python train.py --arch="jasper" --model="sound classifier" --dataset="single notes of musical instruments (NSynth)" --train_examples=184686 --noise_aug=0.01 --time_shift_ms=50 --n_mels=80 --hop_length=160 --input="log_mel" --spec_augment=true --win_length=512 --targets=["pitch class", "velocity"] --num_classes=[12, 5] --norm="batchnorm" --hidden_act="gelu" --depths=[3, 3, 3] --kernel_size=9 --stem="single" --widths=[96, 144, 208] --label_smoothing=0.2 --loss="binary_cross_entropy" --init="trunc_normal_002" --residual_init="zero_last" --optimizer="adamw" --learning_rate=0.0023 --beta1=0.9 --beta2=0.999 --eps=1e-10 --max_grad_norm=0.5 --max_steps=2800 --batch_size=64 --epochs=1.0 --lr_schedule="cosine_restarts" --final_lr_fraction=0 --warmup_steps=140 --weight_decay=0.2
Rows from block 4 of a small sound classifier, named by matrix and row number. Rows with one number belong to one channel. Each number is 500 + 50 x the weight over its row's rms, rounded and kept within 0 to 999. All counts start at 0. Numbers have three digits each.
Before each channel's rows are labels from the 100 clips, of 14976, where the channel reaches its highest value: "responds to" is what is common among them. Only what is clearly more common there than usual is listed. The data: single notes of musical instruments (NSynth). In brackets: how many of the 100.
# convs0: first width-9 conv (model.blocks.4.convs.0.weight, 144x144x9, each kernel summed), inputs 0-143
# convs1: second width-9 conv (model.blocks.4.convs.1.weight, 144x144x9, transposed, each kernel summed), outputs 0-143

responds to: pitch class G (92); octave 3 (51); note: G3 (44)
convs0.129:557519447442406457505491446472575503489490464450504496508451408499493567492506454461544498460508467474527497502479524530471461499522478456492421497538438527498436477441458438404404413420508377534409515428504445453538415555473374557452455463490483456537489504496444499471529546491437406383532500497469548447553454466488459476354463581477466565517453462448491442365505472459482524430557544480472483487576378449452503515493476464442480
convs1.129:504481492430590557444473506469517523547508425544593503484490454567503518463529532458490528520491458530531505504430605493416511482394496481533376494543456550422437514518507498463423542444456371588546411452486475571513442453429471539548520499521422569474459536479606590503543484521515511524480486480515507457558516464501500481437431415553547464546507512478422568477493494475509603563521487410393510501549522578553480537427477468397606

responds to: pitch class A# (50); pitch class G# (35); note: G#3 (29); note: A#2 (25)
convs0.120:518511463489402477476432495461506402527491542484441446488454412505472516533549445492592575492522446510541400462467370512489443503545595472535413547550406449515471491575536470465458404415597505499535452439408403513424529461458495531518490467471550494421496527397491465522499493507514414502452551401498495516441465470480528530466522532357481456511548508382522492471479457498520473453544484464459528420534509552517439512537468535382486
convs1.120:520403472510626455461483490496468514493502524505520514512413491510507530551536544466510455497416543384420554580513526454530483485589477494559474516530377467494479460461506581428485551456456533497482444456490528463539485613527589500448518514495498544616518497423494424449528534497570495493508529448575463546474510460521375494462476515429478640517565454541486434399472431531557533530441387510470366455484506490552478511465458495426498

responds to: octave 5 (68); synthetic (62); pitch class A# (39); note: A#5 (27)
convs0.29:540555568541492526533533518564595512576515536507548559568527537560553522515500574545479537552539544564556535583611438545572501491550421507564561430523477506530556523414506575593520554536444588551523411540467545531485561544606535581415557551496569536576558534547570528498566522496565534515495562514501541576561514487570517523464514514537503510569516531562592562562535547579540588579552558490517511533506511500564547576531516504499528
convs1.29:575551551570528546460561527564446517543544464431441471585537442456566528450532541535476558539543517511539544430508539545467577556469487438469560555450476456536599450457441424569467564501494457536395570522514554547550458534533418578463459550471458448544541458464449512540455548460588593551547416537465589428549543450444534553475490525454548547434456548562480561554448450444423517553455437459478462569443477537567477460538453464494530

responds to: pitch class A# (79); octave 3 (53); note: A#3 (52)
convs0.17:467460565517473494465500458481470467453493518502432501503410499480527458539496454503504534533480517402466419420486448465502505513548499461427523463447393508515485438473491480515441457415536410592506485473468497600437450472482435419446554531465457448339476392494438393536426486468478534484444453453538449489426478547499433543425457430468396477446464463468499452450458502540531499392496441468458441529455488553495447512377512440418442
convs1.17:485504501473556562434513457500499604506486457520635456508498453466490509510525473482403544433510468596544601475448535493529517454516465514460491551524414516461505468546523499441447425430480440455524479467644493449538466410409426555447490449426493551577438456403530525457497520517517471526495512429573532508453577481519604476401547510483514491508524541492512542473523534516531564561519414425487454529440515484543623559534554496431622

responds to: pitch class A# (91); note: A#5 (29)
convs0.39:547503499471462497497404489445549452462496524506423497468327480494461505528538436495586546494510464484514407480476393513491405485560539435508436503520397467498472421495508486426470469435587500519478465452460429512420402462470489490519419516453524430444490503445441451517472484516532389447483514405492476497416459482465496542454510509387363450470502481406528492483465476496452533418493488394434506440525447541500483449502502461390499
convs1.39:552451553479543578503445493525532545447506476390537546514452436476497455494544583522474516553443584494436504474529515433473563500553466549522475599558366481410544494506533530448499482452462545498480421465497556444523471537455570452498467573470479518588475524455514398492560486459563546475493522452605416535476605434510527523477472518498530522565532456619475460392499462504596548571480414463470433508514459474584373532480460528452508

responds to: pitch class G (100); octave 4 (66); note: G4 (66); note: G5 (25)
convs0.124:574420518431446500521444478489608436591527517458487494494518490456581592499529635463494470546473579569511532512544444550536475553490333534495541448473470464522484562393555550506450492491390456478564482463475438465539547596562551479524549489505535505520509466464524448540484530548463520454487495534570474473488500436445498565489572456530488587524451461489523448550531593511565592463563571522442487539525442423528497600468571489474574
convs1.124:560512521471473493475526546502492572528613464478575483487549500484545531494544542495433594541528403559527532491442439534536575597471426497507482637489501576491493500492458493497450485485391548532446404412502452579503423478515475540524469550523528515559529463485449439604438553493399581597501482508469531488567582395495545544484391514517601530404450475432522524469469478517474522561448406491478471484477444560486552469489440452507469

responds to: octave 5 (65); synthetic (61); pitch class A (36); pitch class: A# (31)
convs0.52:546546555546477515521536505561590510584517531503561566570548543538564523513491580548478541567554539547545554565578446542563493526520407495579545433532500505525559522431511595568524540533444597543510386539479544533494563537614525567422562559481571542568551541540587526513561515497575527530492529528474540586577496482557516512477538520539520507566521518557605555577534557575539573564560542490514531537510536527576551558546528508477544
convs1.52:573557548551526540463565541562449529529537477424444488571545446462553533449521524549474561546554510519540544431500540557474568559464485453471562556457470454546598455463444408555461554494486453528391574506524566562546460531549418581455460562468452449547540458469435523546451539463596582560552430539451572429551534447440536544494480532458561544432447544562478551562450447443428513554445440467482462555449442548560475462545451477486526

responds to: octave 5 (64); synthetic (64); pitch class A (36)
convs0.50:541547565552477513531543522560588505589519547500574556577547533537557531514487582540460547561548542564551538572587430543573496515518407501567555423532481512528546522451505591574530547521443600539511399540479537528486557552613528581447561548487571543558546542552591537506565524483554529527482548541485549584576511478571527523469535511537511495566525519566600560557531553567528575561558537488520537517507542506562547570517531520481539
convs1.50:564551552555534540451566552562449526537529472437442466578545439461561535451526526541476569541550501521539540432502549552476563564467481435467558551453469456541594462463442411562465562493491452546400572500519558545555460541535427567454462558464451446546543460470438520554452542464594587562545421551438579436560536441440533539488488527459560541434451543569485561554456456447425515554447444465473461558451447547561479465540458470476528

responds to: pitch class G (99); octave 3 (48); note: G3 (48); octave 4 (47)
convs0.63:549438531518390419512497480478563492540536396454508545462567423473487518442481498472421521489430505486426554440460530487474467517481540508447495571487422544458408426515514449462350391387534425547529549468534475530556526560516462480432548475525459512551447456484452464560512546440391491552510437498494508457508423504481476488452556506529559597507570504442436494450492515466497514502607549496467377491520527534481477587435480578447430
convs1.63:509539475522584582453482513503506487494506445492499461492487517526484559471509535494451505447524440537556517520477625514520559510457534394468466452488415415537573470563494474510330518394443427490537516374571503471470493455435488518548546452457492478471504380485458601474471477455575494470482452559416565485618525553450535528432479486525525437412486482507541480499485558547515501549597566464446529541487489520448473532511519515348546

responds to: octave 5 (67); synthetic (60); pitch class A# (42); note: A#5 (29)
convs0.41:549552571555493523529543514566597499589516539502564558572532533547561522512491573532473539567549547553535541571593454548567498515529421506584557429531479505529558523413501597574525539533453582550528402538488534541489562533615520571414556549482581550569550529533582528506560522490569518527493546540484539578572506481571513515484530513541504508562517522566608555564534548572521596567559539501518528520506529504565563560531530509493539
convs1.41:577548551563524547453556547562447539537542470428442472590540441458567544447534517539479557540550507522541532432501540556480579561469484453468560553451469454550592448466440403557457561499489449528404569499513565547545455536554432570454462557459450447546541465468438514543452538467590586554545416543465571436554540444441532547487490531457559553433461547571478557555454449448426508554444444465477468549453450543565476462540451474486535

responds to: pitch class C (99); octave 6 (53); note: C6 (52); octave 5 (38)
convs0.31:563505464513470510515509404529576515490556412451522527465576457464425550493514550493488490498524397381522497534456450516397521548477519518500444482517457502463493434479547529526451503415537467442453526428504460416541500574531504541508437442424458459568515539504513467486589572554381531490568484583491579477617419513519446414450529572524561563554533424488428432450524442449457469442530506433460495563555459522435575489515457440415471
convs1.31:482523552499574518488500496466567518542448456396501438533486431440534535502512505586496508542499442508556474536447605505564530493518492461464475505509375457491440428540497453492451552394571400458434481375544593475504480430469521496572439533421474431471483531512470602541505471533564528516510498471407469464470630480507589562472429431507525475515505556544510583499499506498435588602538505443491472498522499434575519529473498452401579

responds to: pitch class A# (88); octave 5 (56); note: A#5 (46); note: A#4 (33)
convs0.5:535508538546495506513523530571556476582520557523563545525528526600563527528501537529365518482523563592520539582621468503632492496543413480544541467479479532527543530441500551569550549549379570556525426580498511555496552492581540522494567503491520550590566481531580489539544483486561524541470541520528474574565542497511511560496557433553498452545506525533599579578536533573544583560524593493482515518419527495542537584485519508536521
convs1.5:542508568548528548451525538552493572531564455456431473549552439444597519437549558557512556528512510526523543442524506502426587553452472451510516551529461448541573453437438440562481579497526400543430567545554522547531450544532388498447467549453466432533525528474436495545478510461575608573538407535497511416544558434482548545479503465474572539487421547546466612582449429447448496566466451460480471543507453563530486472558434471469541

responds to: source: synthetic (64); octave 5 (61); pitch class A (34); pitch class: A# (34)
convs0.38:560547549528491519509509530567605511605508514504490523561493520558565528536498462530479540559544532567547542580619434570575502427555422522578584460548492501534557538391387558560539540532463556530503399549451529515496528545565515573427585545537579553578585496524527548502534531508548500471485549505497540568508506489555519513421484504503502539508487528553616531544553550557578583535560541511476528530530513510589542592527533543535550
convs1.38:585536559552536536469516516555449520576548459420460466585533459454570544449547597532484577548535531483531541442490529546459560510468489461427595568440489451562572450470469485537464576502471464541448575534526545565545467550515481574463419550474458442551548479466471501556476538457579552542530408508478578436516540453451501559404487519502537550448463568561469553561446442442382517547446440447483491542450475531607484454543449408502542

responds to: pitch class C (73); note: C4 (30)
convs0.81:564424436493483529541496503528580523502548450432465474460548500415447524485486490409455419469469452440483530554476474511476504455497540542440451539468442504421485431473395412469432500457584521401444532463544480343552503537426438500550500413556474469541504457588458491462455546565475428442568414566509560444558491505509475400432465565475595584446483490472503391529520489446512487502509516502415504559538540521497522508477498542408542
convs1.81:490605522485505492518541504436540496482523491408575443567471532444524513515539516508381586575585456478581469592431558533603519531520387492369479500361420434491451469528458496460495542398514539523533493409454458534483531399475574525566466528461510472484542389559506482589487507517522499513466486462505578507468552456431559562404443550527492481395508544510569489442506517522472528520555494537451527479447489506463529537488478477461475

responds to: octave 5 (62); synthetic (61); pitch class A# (46); note: A#5 (26)
convs0.23:568544587537491514520533515560613512582530522537530540566511544571568534534496533550486529563536561551556546578649460533559506482555405518551571440540487478519534543379464578570549538550451558551491441552462526514469526540605522578445567545515597545596569516527561532511548528522538528477496544519490524554530502498552500533461498488531492541557475511539609546530533556569570612547553572498491493520517518520577534581514525508520556
convs1.23:577548568541526546449539525561458521554552472412453473603536445454587539445544550535487556546541512499537550451484518538473582539469494458459582552457482463537578438466445449556479572513475465539434552528519559548540463537532465587463439552480471437551547471464444515547455545466589596552538400515480585441534548440425540554453487522464543556438464553568487558556443447453394491556437424464472463551460464556577484465547448451492530

responds to: pitch class G (80); octave 4 (63); note: G4 (56)
convs0.34:561507516431456483509497543502617426578496559529453438515412505561537521523480455490488455524531558624524494547650503550561480494551390487479560402503489514524520483432524478459520449595435454490487464560499484539473534546564468512553612536501518553532527398492482529571489559502522472466439477441502451496412506497508501567384508448493440546487451501461599484513502542543593572533569586511450517404482466474542452562495528540595475
convs1.34:560502573523538556469475520506463612531555424374552442537500456439557553456554589511430594562517495423519521502532473510412562481404494503428473536505477484519572481442501546452517593516391489567470435532489484549508482516483507535565421512505462469530517536475485448533503539429445527540455451416544499484450610440432479558419464509537513504507490590463484566472461443476429464570437393469462493470496496513612451485467412400500512

responds to: source: synthetic (60); pitch class D# (51); guitar (38)
convs0.46:485412522438495486513514512520542503474576491527392506460496521454539556466608489447516511483425400484472532473438582506455514459564646505490481573484434519524455574469475374448381434383625507466507576397530456488547465472432466538436470442537396491531494493552561504498438541472515456460550543525527523485531580555493479465461502519521542586501495467489506499517555507477487513502486599486407425495541530558495480507445498498398580
convs1.46:469590478505506432567517482531516430507432599468534534505479525552473449579404545430475479550620558400558460485466493536542522547530469518478599412459485441482581533542517428601475535456526508472552511440487561480452582429473523493507521577542513540462582458559539504488504471497544541469496490511610525504492415498474438436438557521507459470514517466499587468633496490551492402463561537566607538550502540484485594514485431542466423

responds to: pitch class G (68); octave 3 (48); pitch class: G# (31); note: G#3 (28)
convs0.15:521499413423415426502497447446572488483508445462519500490480403493486570446533510436529490453496451452521487418448514516436462530526510454478411481538450515486448487449524445380382401413560384486417508398539456423537453514496387564462450470496484466515505506530472502499543539491447446458535498511470530433583460466477464445387507569490487550539487457432483439405530481448486509435522530458471472453562364484456490484498481429431488
convs1.15:519475457393589527477450491495542496517522446542541527464483471572511501511521578446477500494495467516533480484462583496451535479442474489529349514534488553432417491501535510454411521450482352530549442444443451497488485433409462500519556481507431554486443545469579647469555455511506491490530506512513503475598504472526481447414441389556569446550518510488405556530489509523554580548562537457389494525564528536522523562438492489409581

responds to: pitch class A# (91); octave 3 (65); note: A#3 (65)
convs0.21:477459563519481509464500449471451486443496504499420503494406495493520470523517459514502544522455515420470422429466468447492504486560507464438514464439409518515475457462489489509452457406545408583496474466465486592441436466480442439440547521457474457331483402483452410521398488446499524487437486451547457498433485545492441552407455410475380459473449471467484452442462481532534510390493437472448440526451473545492457502373495439417447
convs1.21:471526494483552571445506451480498643506469459524627463497508448462495490513507486468405533420513502591537573487482534496536494450524471507479476569529423517430489472568506492446446443434493438442509478459642492450524437406413438524458490436427489526569440471415550519461483523516521474537488507428584503528438587491524582470431558492485533458506519543493517555476515522534542552610512429410451453522464508498534619554527547479434614