python train.py --model="sound classifier" --hidden_act="gelu" --kernel_size=9 --stem="single" --init="trunc_normal_002" --lr_schedule="cosine_restarts"
Rows from block 4, named by matrix and row number. Rows with one number belong to one channel. Each number is 128 + 32 x the weight over its row's rms, rounded and kept within 0 to 255. All counts start at 0. Numbers have three digits each. After the name is the row's rms in percent of the matrix's.
# convs0: first width-9 conv (model.blocks.4.convs.0.weight, 144x144x9), inputs 28-41, a 9 kernel for each
# convs1: second width-9 conv (model.blocks.4.convs.1.weight, 144x144x9, transposed), outputs 28-41, a 9 kernel for each
convs0.23 110:155135141130133122118087064164164160152148142132122109182176175168159161163139139159160152154155143143128135121123125135157167185199238140135133144147163171183188163170160164160152166148141166153155152147155154150145179172171174168157158174182188173186183197212227253255075089108104112117113115121154149146143153160145135133158152142160158155164176179165154148138142130117104081
convs0.24 085:127120144148128135144140136134140138139158151161148159186174178163160169155143142123108135127123118126115128141143133140147144125137152092105093091107097107114118119124129125130139135124122059054068070075075062084088100112102112095092089086093077098104104103110113110132107109120117123109114107115116104112123111108117121102125106112127130122139130113138152149150144141140143131
convs0.25 094:127145143148139160158165159041049061073070081090103086118124117129139134130130124062066068078087082085089091066073066064056062059066071116119126122127132134138137064074088087091113099101108155144151146136137137124124112123108114111115108107114106098098102100097110115099167162166145153152150159151102105115117119127117134133095096099100104105106101110147150144151146141150147144
convs0.26 099:149158142163136153163183178139145142145145143148156150154153139138124131127111103136129132122133135146149153115118100100099093096068073103101111098101095080080075139130137135152158157165181119120122123141132138132144097096093096093095097109112102086087091082073066054052141136128120120133136135126097100092113108123126133145125121129118104102106083076188188170164163173173183184
convs0.27 093:080084089080089081089101104162163158155146147141123137069063085073081088099098106117119104100107112096113121091084087086092098095097101076076091072079069069071066140135116128117114121111116169169168158170168169152159072087089089091100107083094054057065073053067063065057064063055067073088078082084121115121120115103107107110096098102083091091084096089115131123136135144139155151
convs0.28 109:134123126117114099098097082132146140131134122120106101120135132120125108121116103028023032027035033015013019049049058064073080097101107136153155152148155160158158112110101089094093072075063164162169161158163159153159087097082089091088086101091121130119129142141146144161115120116113122114117106121090085088090087084079084085121121119113115111123121116136124135119120113115103096
convs0.29 108:137138142137126123113078055176160157161155153130135109169170161168155154159140134161164161148143145144139140129124120135144151165184218148141147157154174172184193175169158167164151152145148161155149156144151138139133168172169166171171174183194176176174177177188198208232090085093093099091094101098157160154155159158143142147170162153170159174168175181146154154137131129126101081
convs0.30 097:144143126140141143142158172129137130126133142126159151179170175158147141133132111114111110125122125121130138156147134129123120121117112149141132133132124124122126128122120122128127137138145158142146150147158158156149081091096102088099110095113106108096095089091096090083156151139129142148144154132099101103114115117119139149126106117118114102104092096170162159164154157153157148
convs0.31 104:137125122115119112119120118121124122125127120120120119105123121118125136132134146143155147146131147148140129041045049059071068070082098043049049048050056063070066141144149140147138135145135135135144128125124114123110151156145141156140151156142093084100095107101102104123099091101101092095107101094148147146140142137126133119040046054064067061079074096149136139136143150144142129
convs0.32 091:143145155135143152153158165106100111129126139131129137143148151153144141139144142162172181171174168169178170147128124133130109122123112066067073055047039047052055144167155167160171164171180135123114116127136121118122063069061076075083087099098038044047045053059052042054134128127144115137115141120154164154159148144157160157075084084083081097090092089145137135148137137144139135
convs0.33 094:104093097109105108119122126109106112113125113126115106051072078084067074082086077053068072073074068074087089088092083105092110093096111136128140132130136125118117051069081067069076070078086154158152155143147149148134125125138133116119125125120099096099096097097118102105123124130125124121139128122115120123124125125123130135062069091079088086088096090100105100099120104105124125
convs0.34 098:150147142130124126110092070127122116118112093095079062171156160140135143122130119148145148153154152148136127122139149144162163170194201189180196195197204199203219146149143147142146138133129131139128127127120129107112154141146158169146162153160184198187199210220231232253132135129129124128124129134161153160159166159155148148159162162177160164160158160147133129120122118107086088
convs0.35 091:146142142143150139140142138178167174175170172161168158158155157151149153143135125126123127131124123130122126127127126126122120136128133095098097095105095087094089144139160150141145136141132073075068083073075079090079122110113120117115115106108084085097096104091111111122075087089085088087097092090139132137143125136132135118119118124106125115131111119122128122116126120129117117
convs0.36 085:195175187163178171172160162108118112109114112108092083147136145136135144121122112131147153145148138147141139104101114116121134132139149065084092081093098092089103135146147158154145138122134090087081096074074081072061075071087085073095082074077076065068107105110124134142126123133126132130130121113149138142150147141153138140084079089107095102108105104136130153140132126125116096
convs0.37 090:172162167172180171174176175140157151149148153141146141114134121126133134145148143083102099104105104105128129087085088077094085095090085104103094098107090098079073113106098115114117116128124145146158142154143144141142139127141138126125126138139124123123115109112101096118130135132131134133121133131088090078083085090099079099137135136120116119115098105120116129133128141142146126
convs0.38 108:149135138127132110101095059172168159155163146144133113186169162153159158159153151171150157151163148149141139113119116132134148163181203161157147148156169169185192165164168157151146153144137168144156156151154144145144176172172167166164167178189183184177175176192199215244070084094090101099095096096186162169178173165164157148160158164161171172175179189150149144143132119117113092
convs0.39 088:181189190181180176190171170158154160169157156159147146130127132121126128123116118124129125139137137138138137103096103092107105109118119114115122117114121120125114136131154130146130140136128085078063075077071066057060122121116133126118099101104083088099112140113117129141062058072066064061063054059124130144144131144151139120109125113123126129132120127075079080071058069068065058
convs0.40 097:158143161160168160147151150119133129133129123127125124128127143127124129125137132126138135136133134138140147091093103096105105110121126092105098101106097106093100152159166154156158154168160118129126138122128121114118142132132136133140133134154085095108103091111131112121134133142143137146140132137143154153137147155149139151079096096100110102103104115098105117107108102117111111
convs0.41 104:144143134135128105101078052187173156163145156135126105174171179170171154163151147173169170154156151143145134124137126133147148163190215147138142149151161168179174156150158149150141154136129170162149147150146146140143174167159160159151165186180160147161162166180190210231096092101099105100101121112164161159154162148150150140157157149158164169166177186151155137129143123119100087
convs0.42 115:121120127117115109109090092085091096092091085082071062159154153155138141152139138120123117110118117121112110139136129132142145146156167153151150158154150159157157061062060057067061058058051150159134139133133132136132080080070073074078075068070132124128142142132147157165136121125136131121123122117114118130115110120117115108085079093103098098105103113156152154147138152140136132
convs0.43 102:131132140131135138146135138084098099104104106115115121099102114117127123128121123129126135130130129129127127049049061058073062078072086050050059067060067072070089129135139131140140145141125140156142132128138134118128137143137145146138139136137094091092087104107106115109086094098097099099106105103142147130129130135140130132052054050070066075075080090139149145149147143148142141
convs0.44 096:118128136125130119107112102155149141147163153146129130128139147129137121118124112139139153145137153156146151131142143142142162166174179068084093081088105097102100163143160153145157155160152109112106121116114101089090126124127137131144138133145106099111110120133145160172095097102084097081077074067146145145146142139148136141103129122133129130120124130138132140130118125113106095
convs0.45 097:126129134131131145153179184087096093096098113134143175142141143139141142135135140125124117119133132143162183124115114113112103079066042133115111117107105088082076101114118125135131143154173164157156166156148143129120151134127131131130123130139119114108103099096087074039123131123126125131139135144126128136135135136148161172121108108086100098091080073148145142125140134141146158
convs0.46 092:113121113115132133158172176143137114124142144136134136089083089106106120127158186041055049075078094109129139065067085076086071067065058160139135139125112095085078083087086102109125130130156164169156151146142135127125099111113115113098111116136103104098095102092093085063172180170166178180175171179101115118129131143142139164123122115110104092099085072107110118121138135146168181
convs0.47 102:152150159141150141141133136118111113122120109104096100147150144149141143139137142099119107107100105099099095069070069078096090094109121102109113123121112105111123093095091099105090090090091139130137133132136134135117092085071076081079085075081081078082102097112114123140084091099087089086087080083113129131122126121120109115138139129146127142145158169084099090084088079081067065
convs1.23 165:138133130127121117110108094145147142157154169175181192158157153157155152156164158146156144147155149157165160141136142143144139131123120117113115127120130133147147144144147158146145153157166162162158155162164161151156092089088095096099102105112117122124122126119115114105136137125137133146137145157155149149151152153151151153099103105101101112119123136171172168176167181180191204
convs1.24 088:048059065069082093101111116152170160150151158148145117066072069082090107111133128127116114118122118123117123104122123121129130125116108229225224221225220221235235161143145153153148136140125188192186181170168170163154091076075086077067094067085095110113108116122105111084127136139137144150146140151107104107111105096093094094155156135157157150155150155119126133140152138137141158
convs1.25 064:087082076098096083079106099237219216195190193126126102147138170140147145142144135146143158154149159149149149076095095130134127121125145167162177172183162172163162134142142147133161129141126083092083085095088105079103138137110131134145128146135098090075112108109111123098128138135126117114107090095119112119124118124115110115165169142162144148145133150124135144141133165156142171
convs1.26 105:157141147127127132129133136145153153143155158158145150116110111101096089080068069160144152135152138145135129140142163144152143148168158159143140133131134132117104157170164173163155161161150156157161145143144140126126053063062066064076088081095146141141141152149151165183200178161151139116099083068160162153161155153149152139135151150159169171160162166136140123125122106098103096
convs1.27 101:105097110109107122124134148125116116112107108102101101154169152152152133131112108119127124118130133125106111116117130140133148148155169166150161148155144150136138105124111116114107115100101109110103105107122114115125058053065060071076095085095118131141137140144157158151212216197179174166150144132129130135123112124130113123179174167179177169171176156178177169177169162154149132
convs1.28 100:162132134130135141146136143120109105115111110111107102134135108123121119117116118146126133127126117105106097094094092091095101107099091151129130138135144141138136101108105095097094095093086134145136154144150146147155080079085086096101094115112057048053065051051045062054144145134128121126135131138161150154147144136114113104155160152169178165159177171126154134142144134143155135
convs1.29 180:128129120121109115109096087153157150156157164167182192151147148148147154156158161154148152152153153158159160138137135146144140140139131133128127129128139128151151147150146149154150153160162154156152163156155152156156080082079076083083091095091134127135137136137135132126156157142151141155147154169154152157153151162159154163102096105102101104113123120166172168169180172185181191
convs1.30 101:151157140132128146139134145152151151152158143127136126080080084082082067067069077162153150155156141140141133092112111112123116116139141154157174166147142137119108184174179177192188176166150147144150149134141137126131025018026025044041062059056115108109121122120133148142188174158151148115114098091162165167178158159148141138139149159165161169163173170148145135134127132119115115
convs1.31 094:153125128121119138124111115146142141145124135130113117162157154162157149145148145132129124121126134132124125077085088079112095101109095133130129141125137132136135171168154155147166169162160119120123119112111101108103138134152156150154146155157097098093095099097095110087221207195201186188177172165133118125128120126135155140152165166171155156170167192150146141156141145157132142
convs1.32 087:133134123116137130129128123142134131117135129122116114101092096088080080086083061111109109111120115118114138091094093103087095100090104155159145142160140155146131189181187186193196200192207120108119106119109115111096111104110111120118132122129092091102106113110109114103206204190194176170172160150138120133141148154147158157123113108105098096111102114134141140139140129119111118
convs1.33 079:050061064066070089101114119149135140127134131121121118105132128131111116107107112144139139151145139143129123068090103093108122101109099113118097099105105114112103163146171159160147130125145111114111108112121126133130153140137156141132127150142136123135144132151137130127142153151158181178160151166129123125126149146152139151166151164147125130146131142136154133141155149149125119
convs1.34 094:109107112110093082064062054174164168168176186186194218159152146163155174172183170127137126133134146138149148167151145131129128110099068070064061066075078087117138131130138137142135147138153141138133137144139143138145108107131119132122136154152168176160147160143138122102105097088095096109119144160135140134137131128139128130050066059067068079092100119147134150152147161178198202
convs1.35 081:084088081094092109104119110123130131115125143139131140080102088095100120146138162094105101113097103116100110134136136128137140128137116209212197207188211195199215119128131128126141120108115176171156160153147150134110089083088078074078069076080094099099097099093082075058132123112117112121119112118087093080095076078071066078163170158171163161164181176118132114116122121141130147
convs1.36 075:138115108111095084074061042155143167146146137144148142140150144147141159155146142154131141160148184165180184114100112118102100088092071118133140128141137147155177162159168169173168183168186127100123103107099098106106049053067052048057066073092113102110103093102079079055173162160150151180167178182150153162171176183175186191178159168159160158171181186117139136148151159162153177
convs1.37 073:142142126123132091115106118097085122096097108096109082124119129127132124131127122190189174180175172154137133139128137121128120135132128187184181168171173163173156152145139141143131136122128147147144149130126112131127122129136143144125155121126133141119103123110115113103165136141121118084098068071132133139146149141137104106137146145151166151157168148157142131122132138131148132
convs1.38 150:139132128115125116109104097167167173172162183181180194152154154148158157155170169148146149142152151152158145147145148152146154153138138107117112108109117121130140145139141146145143154153155154151150158145153156157156087085084090085086102099111121123123122126126120114123146142143145139142147154157152157149159159157158158155096096095093100106105114123154151156157168163174180183
convs1.39 070:163135127123105084108089080088099113137137153155173183147144146165152171163169175092099080088106093095102094229217205188174177142151114116127098121116114137131158090090086074075094105101098134149140130141123119128112117107108108116101115121124210183178169152123120087082127138121113138135136150174095066086098097085086095094116121120108108104110112111157164175160169163167155174
convs1.40 083:144141161152138145125124119138152127135143131128126107164156173167169165161179157099105104091115105107116114129121117133121125108110094138149144152152164145169160131153140130164138139153143118113115103104108133123117144138136138139142125140142078082085083073088073061056203200208207202213198220220098100101098103128114132119079058059062068069081082087134149145139151153136145149
convs1.41 187:129128128120114112108102092151158148157160164168181185152150148154148153153160160159159161155158157161160164127130136135139140130130123141136132138137136143148161143151146155154151157157167154146142151146149149144148076078082082084084090088105126122134134135129127128123166156147151144146146155165163161162164163157162166168110110109109114112115129130165171166175180177181187192
convs1.42 090:136146146144146146134143134201191173163165156160150149099105097102102116123133136110099108109095110110102119102106098085101090080091075161149160167158162158160172132122120129108105115100104125126133133132153136145132119094117109111126117125125133120125112102107100103106122121109108101087091106106123103121113101126112100101133137128139134146156157176152145147132155157169175187
convs1.43 094:143136123129130114114120111177186170169154158134145119148144138150142151131133121128142133132129140131144156066073093082087100106106091125123125111128130118129118150158154158160158162161162121124113116103101117114136134128140154153139141150140092089098093115094099112114215204200185194173179173169130123132119131122147139159165159145141153155159163178124135135141145136137132139
convs1.44 075:134132141118102121108104093125134133146150160172198188116148144145158175178174161096099094103123124120136139122102113115107123103090077190209200212216225223228220094105093124120109114134156142137145139161154134148147147152169145161158154146142119100136090097106087066043163164158178200202222211223103129118127134124113129120135129132145140128133126133122128120132148141150137161
convs1.45 095:132116119109119125139144153189191177165185169149132109120104101111095098090086085161170164159143142148149139128124129126145152149167165130141140123126098102091071170189166178184171165161138119123111100104100112097089099101115118132136121136128105094110111118125132147164208202173157142126114094066179169176175186184175165161122141143143144132137121112123137121112114099101072085
convs1.46 095:114116103096111099122131139139129138121126115108094078169156172175166160142132120198215210198204197178179152126120140140157161183198208106106092085083067066039025170172169169156160153150135116105099102111104105107108118116119129119117118122121082090095098111108128132142184178165149129101095061052142162145155146143145152136136134153164152163160150142166155153142151133137122098
convs1.47 071:115100092096104096105095100185194193180189160165181150123106099103111096124112105169136142140142132138126108056080058067080079056065026142138153134145139167153183150153157140150155137133121093060070080087075096100091105104104114118126141145159096090080088076067047049030127116109109117116114118129144154140157125128119124117160163182164145162171162165089089089086105106090105101